A small image diffusion model, trained from scratch: patch size [2, 2], batches of 192.
Rows from block 6, named by matrix and row number. Each number is 50 + 10 x the weight over its row's rms, rounded and kept within 0 to 99. All counts start at 0. After the name is the row's rms in percent of the matrix's.
# ada: adaLN modulation (shift, scale and gate of each sublayer stacked) (model.blocks.6.ada.weight, 1152x256), inputs 64-127
ada.641 095:39 55 51 49 44 45 59 47 55 51 48 44 46 56 65 56 65 51 48 49 52 35 42 46 53 53 50 34 71 68 54 59 54 37 50 35 41 35 45 58 68 51 33 56 45 35 42 75 48 34 51 55 63 60 56 47 32 57 39 50 57 44 57 46
ada.642 089:66 49 60 47 26 62 44 45 57 52 45 54 40 69 62 59 44 42 35 45 43 56 45 53 42 59 49 47 62 53 66 51 45 37 53 72 43 50 35 58 64 49 50 64 44 35 46 64 53 52 42 59 50 38 47 48 39 54 71 34 33 47 56 49
ada.643 087:68 65 46 55 49 59 43 47 71 65 31 32 66 38 39 34 44 53 61 60 55 52 41 54 47 45 50 34 43 45 58 37 56 46 41 55 44 38 52 41 54 56 54 44 58 48 51 46 53 68 42 45 45 47 45 41 53 35 43 40 58 47 50 59
ada.644 085:59 63 61 55 58 49 55 53 49 47 55 64 68 53 45 62 51 55 45 52 40 48 30 48 43 38 47 44 50 48 34 55 47 33 51 58 51 38 56 47 64 31 29 35 60 60 51 61 54 35 39 42 55 48 56 43 61 58 77 34 57 45 71 42
ada.645 083:61 51 61 47 48 64 46 51 59 63 44 53 62 42 33 45 32 48 40 54 58 60 49 46 61 52 31 50 47 27 52 43 39 66 41 61 48 68 37 50 43 55 56 37 38 66 70 48 40 57 57 36 49 55 36 50 35 57 52 56 48 45 39 61
ada.646 093:46 51 60 36 38 57 62 46 55 58 55 38 50 63 63 32 45 65 49 51 46 64 51 53 26 72 54 56 65 63 47 59 62 55 44 38 53 38 52 46 57 53 46 46 58 52 58 46 61 48 68 54 49 42 69 54 40 58 74 43 43 37 51 53
ada.647 084:47 38 61 48 51 47 48 33 64 43 51 41 48 37 49 59 39 57 61 54 38 43 49 64 38 32 46 44 42 60 53 57 49 35 37 47 46 44 49 46 48 38 56 36 28 39 52 48 42 51 46 55 37 48 46 62 48 50 36 34 56 49 52 62
ada.648 083:40 46 43 48 52 46 67 43 48 61 54 35 51 34 41 59 55 49 50 52 57 57 31 47 49 40 57 39 33 54 58 41 34 28 49 38 48 46 50 47 41 54 43 42 49 56 46 54 41 49 51 57 60 35 48 65 51 56 43 41 49 56 42 50
ada.649 097:57 37 31 62 39 59 65 42 45 45 63 35 46 64 41 56 56 50 80 42 49 54 51 44 46 43 46 56 47 36 28 50 56 77 57 56 52 53 61 58 50 47 36 53 66 37 63 41 49 54 44 53 53 46 41 44 50 55 61 47 51 41 52 38
ada.650 089:44 49 45 51 57 49 56 57 28 44 45 54 50 66 51 53 71 54 51 57 41 48 57 58 52 55 50 32 55 57 24 54 55 51 74 25 48 67 48 54 62 51 47 67 46 52 46 64 50 45 49 50 48 60 41 58 39 32 51 55 47 51 62 55
ada.651 090:53 50 64 66 48 36 41 48 74 59 53 49 41 51 65 54 59 39 62 42 46 55 27 54 41 54 37 64 49 53 48 28 68 43 61 52 61 46 30 46 58 65 57 63 39 54 37 56 42 53 55 56 48 57 49 55 40 49 36 50 61 51 58 51
ada.652 097:56 42 32 36 51 69 33 38 48 25 73 54 45 56 35 66 75 51 40 54 32 63 56 55 57 42 47 49 48 54 46 38 61 47 45 32 47 50 49 48 58 32 63 41 45 55 56 49 42 42 45 58 51 64 40 70 45 39 75 66 53 58 59 56
ada.653 098:56 43 49 58 55 49 61 49 64 41 63 46 61 45 31 37 47 57 60 69 55 44 55 57 44 45 44 46 58 44 17 43 53 65 45 33 49 50 33 42 43 36 49 43 67 56 62 31 46 44 46 39 32 45 43 52 38 55 51 50 53 61 37 33
ada.654 087:55 54 49 55 41 46 48 66 57 55 43 58 42 42 50 49 47 42 43 57 34 59 48 48 52 41 55 71 46 50 57 55 47 48 31 53 41 63 42 42 52 69 48 53 46 52 45 53 76 56 37 51 39 58 33 57 73 46 57 34 35 53 66 44
ada.655 089:59 52 52 47 51 44 29 42 40 50 55 44 53 41 47 47 43 41 33 51 42 50 56 55 60 66 41 47 51 49 42 60 53 45 49 51 41 37 47 40 44 42 52 57 53 52 52 61 48 43 33 45 59 56 60 47 47 72 54 27 41 61 61 58
ada.656 091:55 46 43 64 37 50 56 35 68 59 45 54 52 54 55 38 38 53 27 65 53 71 38 55 64 49 54 43 53 61 31 58 57 40 61 49 49 76 61 57 60 60 42 39 61 41 49 57 35 48 49 59 48 49 66 69 43 48 44 24 56 61 66 39
ada.657 091:49 60 54 40 45 61 40 34 63 41 57 41 50 50 34 44 48 65 68 52 54 64 39 54 48 34 54 37 50 70 65 32 58 44 68 49 28 56 52 49 52 51 46 42 63 42 53 50 54 49 47 38 44 44 60 41 47 64 48 66 44 46 63 50
ada.658 082:42 46 54 46 58 68 58 35 54 57 44 50 42 63 54 47 41 29 55 60 53 46 54 51 53 45 36 42 48 57 38 58 47 55 52 31 44 54 56 61 49 38 47 64 45 51 33 49 45 19 63 59 55 61 49 37 71 37 43 36 38 54 58 41
ada.659 098:63 57 28 54 47 53 58 55 44 42 48 71 33 37 49 41 45 65 37 57 49 57 50 42 61 59 48 60 37 49 17 58 46 40 70 57 39 42 52 48 55 50 38 61 46 58 40 52 48 46 49 43 39 68 60 47 55 45 27 68 55 52 48 76
ada.660 087:43 41 51 58 50 67 63 54 54 58 61 37 63 47 52 53 62 78 84 66 53 53 34 48 49 44 35 47 26 50 34 51 52 55 77 52 50 65 58 65 56 51 36 38 57 62 52 41 55 45 44 53 61 42 53 58 55 32 61 47 63 47 55 46
ada.661 098:47 34 32 38 66 34 54 63 53 52 47 54 46 46 36 53 31 68 61 46 52 30 64 58 44 42 55 54 35 34 39 44 47 51 47 47 57 64 47 56 59 64 53 42 35 66 56 57 48 43 54 54 48 51 44 50 54 15 55 57 55 45 44 51
ada.662 085:59 57 39 49 58 60 62 59 58 49 59 44 38 54 37 51 60 44 37 67 61 33 45 56 52 53 66 63 51 61 21 63 42 58 44 57 45 57 66 46 53 45 42 46 62 44 36 45 57 46 55 62 43 63 52 42 62 46 65 49 46 68 43 47
ada.663 094:52 37 56 61 59 45 47 37 53 41 44 63 53 34 49 54 43 69 49 40 29 49 59 30 44 51 53 43 35 54 55 38 45 29 57 35 29 43 57 64 56 33 50 51 53 49 59 57 57 47 48 30 46 52 48 57 64 26 49 51 38 63 57 42
ada.664 087:42 52 51 49 54 62 49 46 55 56 49 61 36 63 59 48 41 56 53 64 44 35 52 43 60 41 43 63 53 36 67 42 50 58 43 60 45 52 47 54 61 46 57 49 57 52 49 53 53 32 60 49 45 56 38 62 40 87 40 21 62 50 55 60
ada.665 090:53 54 49 41 46 47 32 43 46 56 58 28 59 55 39 35 45 51 46 48 61 51 82 47 28 50 53 55 34 70 56 46 56 43 53 53 46 63 59 41 32 56 44 63 47 51 40 42 46 51 61 44 45 59 48 42 41 51 47 62 48 39 45 59
ada.666 086:44 38 53 45 38 55 58 55 53 56 42 45 58 54 34 44 68 49 54 43 54 50 44 52 51 48 59 60 53 37 51 41 40 47 42 45 51 55 33 67 43 57 43 41 76 36 57 41 35 50 49 51 55 50 52 55 57 49 50 64 39 56 51 56
ada.667 085:43 56 47 63 53 61 45 46 51 48 43 37 25 38 46 48 48 35 41 53 50 48 60 62 50 56 50 55 49 48 50 47 42 29 62 45 63 46 47 37 70 24 34 58 67 54 45 44 48 59 55 51 59 62 33 42 56 45 29 57 29 62 71 56
ada.668 091:56 61 64 34 43 51 32 53 39 44 65 52 62 62 57 55 70 34 36 45 42 51 60 48 37 48 61 46 50 61 71 54 35 41 42 56 55 62 64 46 39 58 39 37 51 47 56 79 44 37 44 52 45 50 51 41 42 43 55 46 42 37 46 51
ada.669 090:53 45 60 69 54 63 45 74 32 58 46 61 63 53 66 39 63 45 52 56 41 48 48 60 57 30 52 65 47 49 53 55 43 48 64 57 58 40 45 39 52 43 68 53 43 57 52 61 49 50 52 39 56 46 55 52 57 59 59 37 55 55 54 49
ada.670 087:55 51 45 52 47 53 62 50 32 33 58 47 66 62 44 52 18 54 60 47 38 47 67 41 54 55 38 35 52 45 24 52 52 37 51 39 44 47 71 70 61 58 50 66 34 57 60 47 59 36 31 54 45 37 68 38 51 38 72 52 46 49 60 34
ada.671 084:59 48 55 60 65 57 45 48 37 56 52 57 48 60 65 40 51 59 51 56 44 52 59 45 59 51 41 48 47 37 38 52 40 65 51 40 38 60 45 47 41 34 55 28 39 45 47 50 27 51 41 45 51 64 52 52 48 49 45 48 49 64 47 53
ada.672 089:52 54 67 51 40 55 46 37 47 64 38 50 45 60 39 49 39 42 51 47 49 50 44 58 60 57 41 67 54 78 36 46 35 65 61 54 50 64 54 36 47 50 54 53 54 37 64 57 49 29 42 55 54 50 39 32 66 45 50 47 37 62 33 50
ada.673 092:58 54 45 51 44 60 45 25 44 43 61 51 59 48 50 36 48 34 47 35 29 43 48 59 34 57 35 48 54 50 56 60 43 54 47 54 75 48 46 43 39 41 59 51 59 45 43 45 33 61 73 48 53 58 52 44 58 72 45 45 45 53 38 57
ada.674 084:56 54 54 49 52 52 65 55 60 55 45 58 56 55 72 43 57 57 34 47 38 39 49 63 48 52 55 64 62 49 24 46 39 38 50 33 68 47 44 66 47 41 63 35 37 63 43 34 55 43 45 44 54 33 35 62 64 47 49 48 47 37 50 53
ada.675 093:51 48 50 50 55 50 52 40 41 45 49 58 56 47 48 62 59 53 48 52 56 48 76 63 53 37 64 34 37 42 45 44 48 48 35 48 28 52 75 48 55 64 50 39 46 27 56 48 55 50 42 33 58 44 39 61 49 41 38 38 44 37 57 58
ada.676 084:54 56 40 31 38 62 43 54 42 45 59 49 44 51 56 54 38 49 39 47 44 58 66 30 58 68 73 47 33 40 57 41 48 53 43 48 48 25 44 40 42 47 49 38 67 50 67 35 46 49 61 53 42 60 75 60 54 56 47 50 55 56 37 54
ada.677 091:62 44 35 52 55 46 46 50 43 40 51 63 53 58 71 37 39 56 57 45 53 46 67 59 55 42 52 48 43 40 29 51 40 40 64 34 48 57 49 51 53 49 46 50 39 59 53 64 50 70 65 42 40 41 29 48 52 43 42 59 57 49 49 57
ada.678 095:54 44 51 53 40 48 50 47 60 55 49 62 47 46 36 46 41 54 47 40 51 53 45 57 56 52 54 48 67 59 78 54 70 65 36 43 48 33 45 51 47 63 39 57 56 62 47 46 66 52 45 56 50 39 63 56 50 49 63 65 44 56 52 37
ada.679 093:44 54 53 81 40 48 54 52 46 52 62 42 56 61 38 70 66 70 56 47 55 35 39 60 58 55 51 43 59 50 47 50 63 46 53 52 44 46 50 54 65 56 36 52 52 32 52 64 59 50 38 53 52 48 52 60 49 64 59 61 29 36 49 63
ada.680 092:43 50 45 59 48 62 65 44 43 40 55 38 51 40 39 44 23 50 25 54 39 51 63 60 54 40 33 43 47 45 41 69 50 59 46 48 53 41 53 51 53 47 52 39 61 72 60 63 53 34 52 74 41 54 36 42 58 50 52 49 46 32 57 47
ada.681 088:63 51 45 55 28 50 48 39 33 36 77 46 47 53 57 39 52 41 53 50 57 59 32 43 51 49 46 42 65 62 68 51 55 36 57 50 54 53 42 67 42 49 48 54 68 42 48 43 50 47 48 70 66 57 55 43 40 44 70 54 50 51 46 50
ada.682 094:49 42 38 43 80 51 41 63 47 49 42 60 50 49 42 52 28 55 53 42 52 44 62 61 25 50 52 47 49 64 65 53 56 45 53 54 57 38 70 43 61 60 62 30 45 49 33 61 39 44 65 45 41 59 60 37 64 69 56 37 41 73 47 47
ada.683 092:62 50 53 24 47 52 57 48 45 53 62 35 44 54 56 51 51 63 67 58 42 51 57 50 52 43 59 38 41 57 76 43 43 55 56 46 45 41 37 38 57 63 39 54 63 45 61 47 53 46 54 52 46 49 55 59 56 54 33 56 40 56 68 56
ada.684 098:48 50 31 45 60 53 44 47 32 52 51 51 53 55 55 50 54 45 47 51 61 56 64 62 51 35 27 39 65 37 20 52 44 57 62 45 55 65 52 52 43 59 59 49 42 42 39 48 45 26 52 59 51 37 48 47 40 35 42 49 52 49 60 48
ada.685 086:44 36 53 50 64 61 48 60 54 59 35 63 54 49 44 38 36 59 57 49 62 68 47 51 68 56 51 40 66 40 57 50 30 69 42 39 63 44 60 36 62 48 59 51 48 44 52 46 50 58 60 62 58 42 49 66 32 43 54 67 62 58 37 67
ada.686 098:59 37 49 51 66 52 56 38 47 52 28 48 42 49 60 49 42 40 56 59 54 51 52 43 65 53 58 57 47 51 51 65 42 58 57 32 51 45 52 51 59 42 51 31 38 38 52 41 54 55 35 43 58 41 46 52 75 51 58 60 47 40 40 43
ada.687 082:56 43 53 48 63 51 32 44 51 46 55 57 63 52 34 55 63 34 41 55 31 32 63 54 57 43 69 41 52 51 44 62 39 52 62 50 54 48 50 69 69 37 42 46 49 37 31 50 60 59 57 35 48 28 40 44 63 37 56 53 44 55 35 50
ada.688 091:61 48 47 69 46 48 63 54 39 52 54 41 41 57 41 43 57 46 64 46 50 55 54 40 58 46 43 49 54 32 38 68 44 70 43 53 45 44 61 44 44 51 41 55 64 52 57 44 65 59 34 62 58 45 43 49 53 45 36 53 52 34 49 61
ada.689 091:42 51 54 53 44 43 67 47 40 37 65 56 68 59 58 58 72 52 62 43 33 52 60 61 55 48 46 51 41 30 54 49 57 45 39 44 61 45 35 25 57 50 48 58 35 60 53 31 56 52 54 39 50 66 55 51 42 48 68 65 68 48 53 59
ada.690 087:45 55 59 55 51 34 48 50 70 55 55 22 56 62 42 48 49 55 47 44 54 57 54 63 44 41 46 25 61 53 62 55 49 33 62 67 53 48 61 46 53 44 43 49 39 68 48 32 64 60 46 53 54 54 56 60 62 46 54 60 52 36 72 52
ada.691 091:56 50 54 55 41 37 62 42 43 48 42 51 48 52 39 54 50 52 39 33 54 52 54 51 58 52 55 52 57 53 58 57 71 48 62 56 29 60 60 56 50 58 67 47 40 45 49 43 46 65 43 48 46 52 29 46 53 32 65 42 63 51 32 44
ada.692 092:52 44 37 35 63 39 33 51 38 44 49 46 31 60 61 51 47 56 33 46 45 55 45 28 46 51 49 45 52 50 46 35 58 73 55 79 52 45 40 55 51 66 49 51 40 55 38 72 36 47 59 47 51 54 53 45 45 37 64 49 52 41 44 57
ada.693 092:59 46 69 36 40 52 47 46 45 48 52 58 62 44 54 52 76 57 44 67 44 49 34 59 42 49 38 37 57 51 58 50 54 76 58 46 59 53 59 52 51 39 25 47 54 43 57 39 59 40 52 45 27 52 44 58 47 36 50 62 44 53 46 41
ada.694 083:53 62 62 33 35 68 42 44 26 52 34 38 67 49 44 52 57 34 43 45 59 38 42 47 44 31 41 47 52 59 52 68 54 56 52 64 43 43 64 41 49 36 63 41 33 44 62 61 33 51 58 41 66 32 41 42 58 55 31 49 37 68 37 48
ada.695 097:44 48 64 60 40 55 47 31 23 40 45 57 47 57 51 46 41 45 25 47 50 33 46 56 54 24 53 66 65 56 28 54 51 54 49 44 54 41 56 65 51 55 46 56 51 62 45 50 39 58 31 63 46 46 58 67 46 22 56 47 53 54 68 68
ada.696 100:66 57 59 53 51 48 46 43 50 44 69 61 50 43 54 46 39 61 59 64 51 49 62 55 51 59 51 48 46 50 32 43 46 63 73 39 50 64 63 60 38 52 65 43 43 57 59 52 45 44 50 45 46 43 45 49 43 46 43 52 42 48 60 52
ada.697 092:55 53 29 64 35 61 36 54 46 45 63 57 47 40 50 26 56 50 58 35 62 53 36 48 56 54 56 65 49 54 41 65 48 65 51 45 57 37 56 43 41 37 58 54 51 64 62 46 41 49 39 45 36 44 42 41 42 45 49 54 61 15 52 63
ada.698 095:50 37 47 49 63 62 45 57 44 41 61 71 21 51 64 48 44 50 42 56 38 56 45 51 41 53 41 45 46 52 35 51 47 54 64 44 51 58 52 37 37 47 75 50 44 71 57 33 45 40 32 36 55 51 62 43 50 44 46 43 57 36 46 76
ada.699 085:32 35 47 50 65 51 48 45 73 42 28 55 62 59 48 52 71 47 60 63 57 46 58 54 64 43 39 62 54 49 80 52 59 50 50 58 53 59 54 46 65 49 57 38 41 65 53 58 53 51 61 53 50 46 74 48 45 56 38 33 46 42 63 48
ada.700 085:61 43 54 67 51 53 55 56 38 44 36 51 50 69 46 36 63 42 61 51 59 57 49 49 43 53 53 49 34 29 57 47 36 54 70 50 46 49 59 57 44 53 43 60 43 51 51 55 57 55 51 51 49 57 39 44 73 48 52 67 58 45 43 49
ada.701 095:50 48 57 49 23 50 45 52 39 26 54 43 63 55 55 34 49 50 53 51 46 32 59 66 60 54 67 35 51 52 35 56 32 44 40 47 47 51 50 65 60 52 45 56 52 66 53 74 57 54 52 54 49 65 56 48 49 29 26 60 55 32 46 43
ada.702 091:59 59 59 51 63 56 45 50 30 43 59 58 42 64 37 51 53 44 47 52 57 34 60 57 45 45 41 46 54 54 43 48 72 80 49 36 44 46 54 57 52 51 46 61 52 68 40 43 46 33 51 42 50 48 39 71 55 35 56 69 62 42 39 32
ada.703 091:39 59 55 61 62 60 47 50 45 47 42 50 51 67 63 59 47 61 50 59 36 52 44 55 51 62 58 46 42 49 47 35 47 46 43 37 29 51 47 53 55 47 56 27 59 41 64 40 42 58 49 39 56 25 43 55 66 36 45 53 59 44 67 62
ada.704 089:54 55 39 47 61 47 62 51 34 48 64 55 61 44 48 60 34 36 54 45 41 78 54 63 44 50 48 51 48 54 74 39 52 51 41 56 52 60 38 40 40 49 37 52 71 67 42 47 35 55 66 62 56 61 52 52 63 49 53 62 40 73 65 37
ada.705 093:56 40 51 23 46 55 48 54 49 65 57 59 51 65 43 55 29 44 39 72 54 49 54 46 63 52 54 52 45 32 44 45 55 58 63 34 45 63 38 47 42 49 70 45 39 44 65 35 49 52 61 52 31 51 53 68 56 50 54 55 59 25 48 50
ada.706 085:53 45 46 46 45 46 54 55 48 44 42 54 39 48 43 55 19 62 63 35 64 38 51 51 48 44 38 46 55 56 78 40 51 40 43 53 42 36 40 31 54 55 70 37 36 39 32 45 58 31 50 47 47 56 59 60 77 48 44 43 49 60 62 58
ada.707 094:50 51 42 50 48 47 52 39 71 51 54 51 50 47 49 49 67 47 39 50 29 45 40 51 44 51 59 46 27 48 31 49 49 79 41 46 41 50 68 64 32 53 48 38 43 56 42 53 71 52 51 49 29 62 43 50 57 43 49 68 44 44 42 63
ada.708 082:68 51 59 45 54 39 61 45 61 63 54 32 56 62 48 60 53 65 64 48 41 46 42 51 44 57 53 44 46 36 55 57 50 54 54 54 54 43 66 51 59 39 57 62 63 51 58 57 60 69 56 64 41 51 50 57 73 55 54 42 45 49 48 63
ada.709 092:53 47 44 45 66 38 35 59 49 57 65 44 41 48 42 39 51 57 15 43 54 58 40 56 38 55 46 44 42 44 60 55 62 74 53 46 50 54 50 47 43 54 52 60 54 64 49 42 66 44 35 48 40 61 47 46 48 48 73 42 50 54 44 48
ada.710 090:49 57 43 54 47 39 41 65 53 33 36 57 52 44 61 59 52 61 49 49 35 40 55 41 48 52 39 50 35 66 26 46 48 52 52 47 38 60 46 54 59 46 58 43 35 45 42 54 53 34 30 47 48 59 57 41 45 35 38 46 40 47 38 42
ada.711 092:45 50 18 43 51 45 66 47 47 50 56 58 59 58 47 48 56 45 17 49 48 48 60 44 60 34 32 68 51 36 60 47 43 36 36 56 51 41 41 59 61 48 62 44 59 59 68 51 49 65 53 51 58 52 40 44 57 55 46 43 53 62 46 53
ada.712 092:42 54 66 62 48 49 44 55 70 40 71 35 65 63 35 45 62 56 57 57 63 50 64 60 57 72 46 56 43 47 32 61 34 57 58 51 60 42 42 76 53 52 31 58 57 51 63 68 44 54 53 40 52 62 53 59 26 39 45 65 68 60 50 62
ada.713 123:46 51 38 51 60 33 61 56 54 46 45 44 58 50 48 58 47 66 47 49 46 50 51 50 47 65 51 54 54 45 34 62 51 49 42 41 41 40 50 39 32 64 45 47 32 62 50 49 54 47 43 36 51 39 51 34 44 37 43 60 47 54 52 37
ada.714 087:51 55 56 45 50 47 59 67 56 39 51 52 59 50 50 51 50 41 35 46 48 44 41 34 42 45 38 69 40 28 44 69 70 50 54 54 61 64 55 70 57 44 32 60 67 41 48 64 60 44 67 48 57 54 40 53 82 60 50 51 30 55 45 51
ada.715 092:44 49 42 41 67 74 35 51 53 60 51 32 53 53 30 50 47 63 58 61 47 44 51 63 53 44 58 51 40 25 36 45 50 52 67 49 45 51 54 56 63 62 71 54 24 45 45 56 59 58 43 48 51 45 50 30 51 44 77 37 51 35 57 38
ada.716 088:51 53 48 58 53 43 60 40 41 45 61 73 39 57 67 46 57 53 23 46 55 42 39 67 43 23 52 58 45 40 39 44 49 60 56 44 40 59 57 62 56 46 46 50 67 58 65 52 51 48 52 50 53 53 40 53 45 57 65 61 49 50 48 45
ada.717 094:46 42 39 42 47 57 44 57 52 48 46 39 34 57 51 50 52 42 50 60 50 47 55 38 54 48 26 57 51 28 59 52 50 36 37 42 29 55 55 39 52 49 77 37 63 45 50 43 50 40 57 73 44 56 43 40 51 48 52 37 50 46 58 49
ada.718 088:51 53 33 49 42 60 52 53 58 57 60 40 63 35 41 44 54 53 76 66 46 49 59 64 51 57 47 53 49 55 13 58 39 41 51 55 67 51 45 41 57 50 54 47 51 42 54 52 52 57 53 37 46 50 54 60 52 35 47 54 35 56 48 57
ada.719 086:56 58 49 34 63 41 63 44 31 60 50 28 58 62 50 41 57 42 32 54 52 45 65 41 52 40 55 52 50 65 32 63 41 34 48 54 52 35 53 49 55 43 56 60 32 57 42 42 56 41 64 58 43 68 62 53 42 51 44 37 50 42 56 50
ada.720 082:60 56 48 50 59 50 58 60 39 53 48 32 64 55 49 62 64 53 42 47 36 53 61 50 46 49 55 56 47 51 56 62 68 58 35 51 51 52 47 51 51 64 63 61 48 73 47 50 46 46 33 51 60 51 40 56 32 36 53 56 38 61 35 54
ada.721 082:43 68 46 65 56 46 48 58 73 63 60 45 48 66 32 57 62 50 77 44 69 43 51 47 52 55 43 51 55 49 51 66 52 51 37 60 46 47 48 54 37 67 42 49 62 42 49 42 53 59 31 50 56 41 45 46 30 43 50 53 61 33 32 40
ada.722 092:58 45 55 53 35 44 62 55 49 26 40 41 48 52 44 64 41 41 39 52 58 59 42 53 49 54 64 50 56 38 27 68 42 60 51 60 50 41 49 40 42 50 54 47 58 59 35 48 42 53 52 64 48 47 51 47 59 41 45 62 41 68 46 48
ada.723 098:32 43 48 49 47 62 45 57 44 41 46 49 65 45 60 51 44 60 43 52 45 46 66 51 62 47 91 40 30 64 53 50 49 54 59 35 41 63 54 55 34 36 48 28 50 61 48 59 60 44 41 60 39 57 54 52 46 42 51 69 58 62 34 46
ada.724 091:66 56 42 44 32 45 65 27 52 41 46 68 44 52 53 38 31 46 27 43 42 46 43 47 49 32 35 55 43 45 54 52 60 41 51 63 32 67 52 48 50 61 65 53 53 46 57 46 51 48 56 58 52 57 68 46 44 58 51 64 62 48 50 43
ada.725 079:43 45 46 52 53 66 22 64 43 64 64 55 52 38 51 62 54 67 41 59 49 46 76 60 49 62 35 46 56 59 52 38 57 54 44 57 53 61 53 51 50 47 39 49 61 36 45 35 58 70 37 45 47 38 57 50 50 54 53 58 59 52 54 46
ada.726 100:55 57 29 57 42 41 40 35 47 46 55 62 59 59 47 63 21 60 30 51 47 40 50 33 52 54 51 41 55 49 53 37 40 57 48 58 54 41 55 58 49 52 49 55 35 37 30 50 41 39 63 56 30 36 46 36 60 48 32 53 55 66 69 34
ada.727 087:48 38 50 57 64 30 54 72 42 39 59 56 32 55 43 60 50 61 74 44 57 76 35 27 65 44 75 71 52 49 70 45 47 37 52 62 55 44 46 30 45 56 52 50 52 40 62 65 68 48 52 39 52 44 49 29 56 36 53 46 61 38 56 27
ada.728 092:53 40 55 36 52 49 51 60 39 57 62 38 49 42 58 56 51 64 33 51 45 47 69 53 49 51 59 36 47 58 47 58 40 50 36 43 52 56 43 47 51 35 31 47 59 39 40 54 56 41 40 35 53 53 44 33 55 33 42 55 57 54 53 27
ada.729 092:50 53 42 35 49 48 45 44 48 48 43 51 72 50 50 57 62 48 65 30 46 43 55 47 55 52 61 51 50 46 60 33 32 64 42 50 52 63 42 51 30 44 37 42 57 34 48 48 64 53 45 46 41 54 64 28 45 55 59 34 61 55 48 47
ada.730 096:41 54 52 48 79 57 46 65 42 42 41 53 66 56 44 39 41 56 33 53 50 50 54 50 51 37 55 36 56 42 50 39 39 72 55 49 51 49 40 59 33 47 54 57 25 46 52 50 51 53 55 48 51 59 56 48 42 58 46 61 53 54 52 57
ada.731 097:60 69 71 50 47 39 41 43 51 44 52 64 49 55 68 58 51 38 39 44 49 42 26 60 54 45 37 45 57 30 50 71 76 22 46 45 36 57 48 34 51 55 41 41 55 45 45 65 51 33 52 39 53 41 59 48 36 56 57 48 45 51 50 51
ada.732 084:43 54 38 46 55 53 49 52 46 32 52 48 68 64 50 35 66 49 64 44 42 45 61 61 55 55 61 47 52 58 51 48 29 54 40 55 48 54 35 66 33 46 34 57 52 51 47 55 52 49 70 48 63 54 44 44 63 64 49 54 57 42 36 65
ada.733 088:49 34 42 49 51 46 53 48 42 43 57 59 43 58 50 50 42 61 28 33 54 51 45 63 64 42 37 47 37 56 50 46 47 62 57 42 44 59 63 55 50 58 49 45 56 58 60 46 46 39 47 48 55 50 43 49 49 32 52 60 51 44 31 53
ada.734 089:55 55 52 56 66 49 37 35 50 50 55 43 45 46 40 56 42 43 57 45 78 43 56 53 55 54 51 35 31 55 31 44 48 59 60 72 35 58 42 50 53 47 51 43 61 58 27 59 50 50 53 51 62 56 66 37 57 54 57 36 61 42 50 52
ada.735 090:38 50 31 36 46 71 49 43 56 68 36 43 67 48 59 47 48 48 48 40 59 47 48 53 60 42 46 41 53 50 60 54 61 49 23 40 49 45 62 58 59 57 50 46 33 48 55 53 38 52 37 45 59 30 49 64 44 66 62 51 66 35 31 61
ada.736 087:41 41 57 68 36 35 43 64 60 55 45 39 53 47 35 50 32 44 61 52 51 65 49 60 34 60 48 37 44 50 62 47 67 45 47 64 58 44 58 44 50 64 47 43 63 64 48 50 47 40 61 24 70 60 45 59 61 57 57 57 43 55 58 37
ada.737 090:55 46 58 45 46 46 59 59 49 47 58 46 40 46 52 49 57 30 71 49 54 34 50 52 27 57 46 33 48 68 13 69 44 46 60 42 36 47 46 64 54 31 54 62 76 46 50 46 46 53 38 55 58 60 52 52 35 41 37 63 61 45 56 56
ada.738 097:55 54 48 69 49 46 65 22 47 48 36 63 38 49 58 38 52 34 20 57 49 45 53 69 41 38 53 44 49 34 15 47 50 49 39 39 34 47 45 52 58 53 52 47 57 64 42 35 46 56 56 51 59 47 42 45 53 47 48 58 50 31 48 41
ada.739 097:48 45 51 51 54 48 44 70 51 35 55 63 48 54 41 41 32 63 65 53 71 44 51 53 59 31 36 59 45 49 28 42 69 60 55 27 37 51 38 43 40 61 64 42 35 60 57 44 59 37 32 59 38 55 59 52 47 41 55 54 52 47 54 36
ada.740 090:51 45 50 40 48 61 28 55 61 48 67 42 35 48 58 55 41 39 61 51 61 40 71 52 57 56 56 65 53 47 42 38 40 76 60 41 63 65 55 53 48 43 51 45 44 57 38 58 48 36 52 42 47 54 36 61 65 49 53 56 42 47 43 55
ada.741 093:53 50 65 36 61 55 45 53 52 45 52 65 62 58 57 66 57 53 65 42 56 39 52 59 67 62 36 50 50 50 66 54 54 49 41 48 49 58 59 42 52 57 56 43 59 42 70 51 53 49 64 41 47 36 62 48 57 41 50 65 39 52 45 47
ada.742 090:41 47 54 59 57 61 58 53 50 52 38 42 75 29 53 47 35 18 58 40 58 50 48 35 38 54 52 59 43 42 28 49 60 38 58 38 59 48 39 46 38 49 36 55 46 61 54 43 52 59 39 44 54 54 37 46 53 54 55 50 47 30 55 46
ada.743 097:64 70 57 59 36 61 60 56 57 45 48 25 40 57 42 35 72 40 68 39 34 61 50 58 50 50 59 60 53 75 75 57 54 46 50 51 59 36 56 43 51 43 43 25 50 65 45 54 42 56 41 57 46 59 52 61 63 64 49 43 42 60 48 74
ada.744 091:49 48 45 44 48 46 46 40 33 53 53 67 56 46 54 35 38 36 54 44 44 60 49 47 42 50 47 48 36 51 77 59 59 44 48 48 58 51 47 45 37 49 59 52 67 55 41 33 56 44 54 47 40 50 43 51 36 43 62 78 53 49 50 46
ada.745 097:53 31 36 47 36 41 42 48 52 25 44 46 53 48 59 39 28 45 41 47 59 42 48 46 48 46 18 48 46 32 38 57 49 52 45 65 49 60 48 40 59 41 51 48 70 54 43 42 55 37 39 41 55 43 37 45 58 52 56 59 52 76 60 70
ada.746 089:43 45 48 39 50 48 53 41 48 52 37 54 53 34 56 37 43 50 54 53 56 34 39 52 40 57 61 39 45 60 66 65 33 48 52 73 51 64 33 48 54 46 43 55 48 54 48 67 43 37 53 50 58 47 50 48 49 48 58 47 43 49 32 28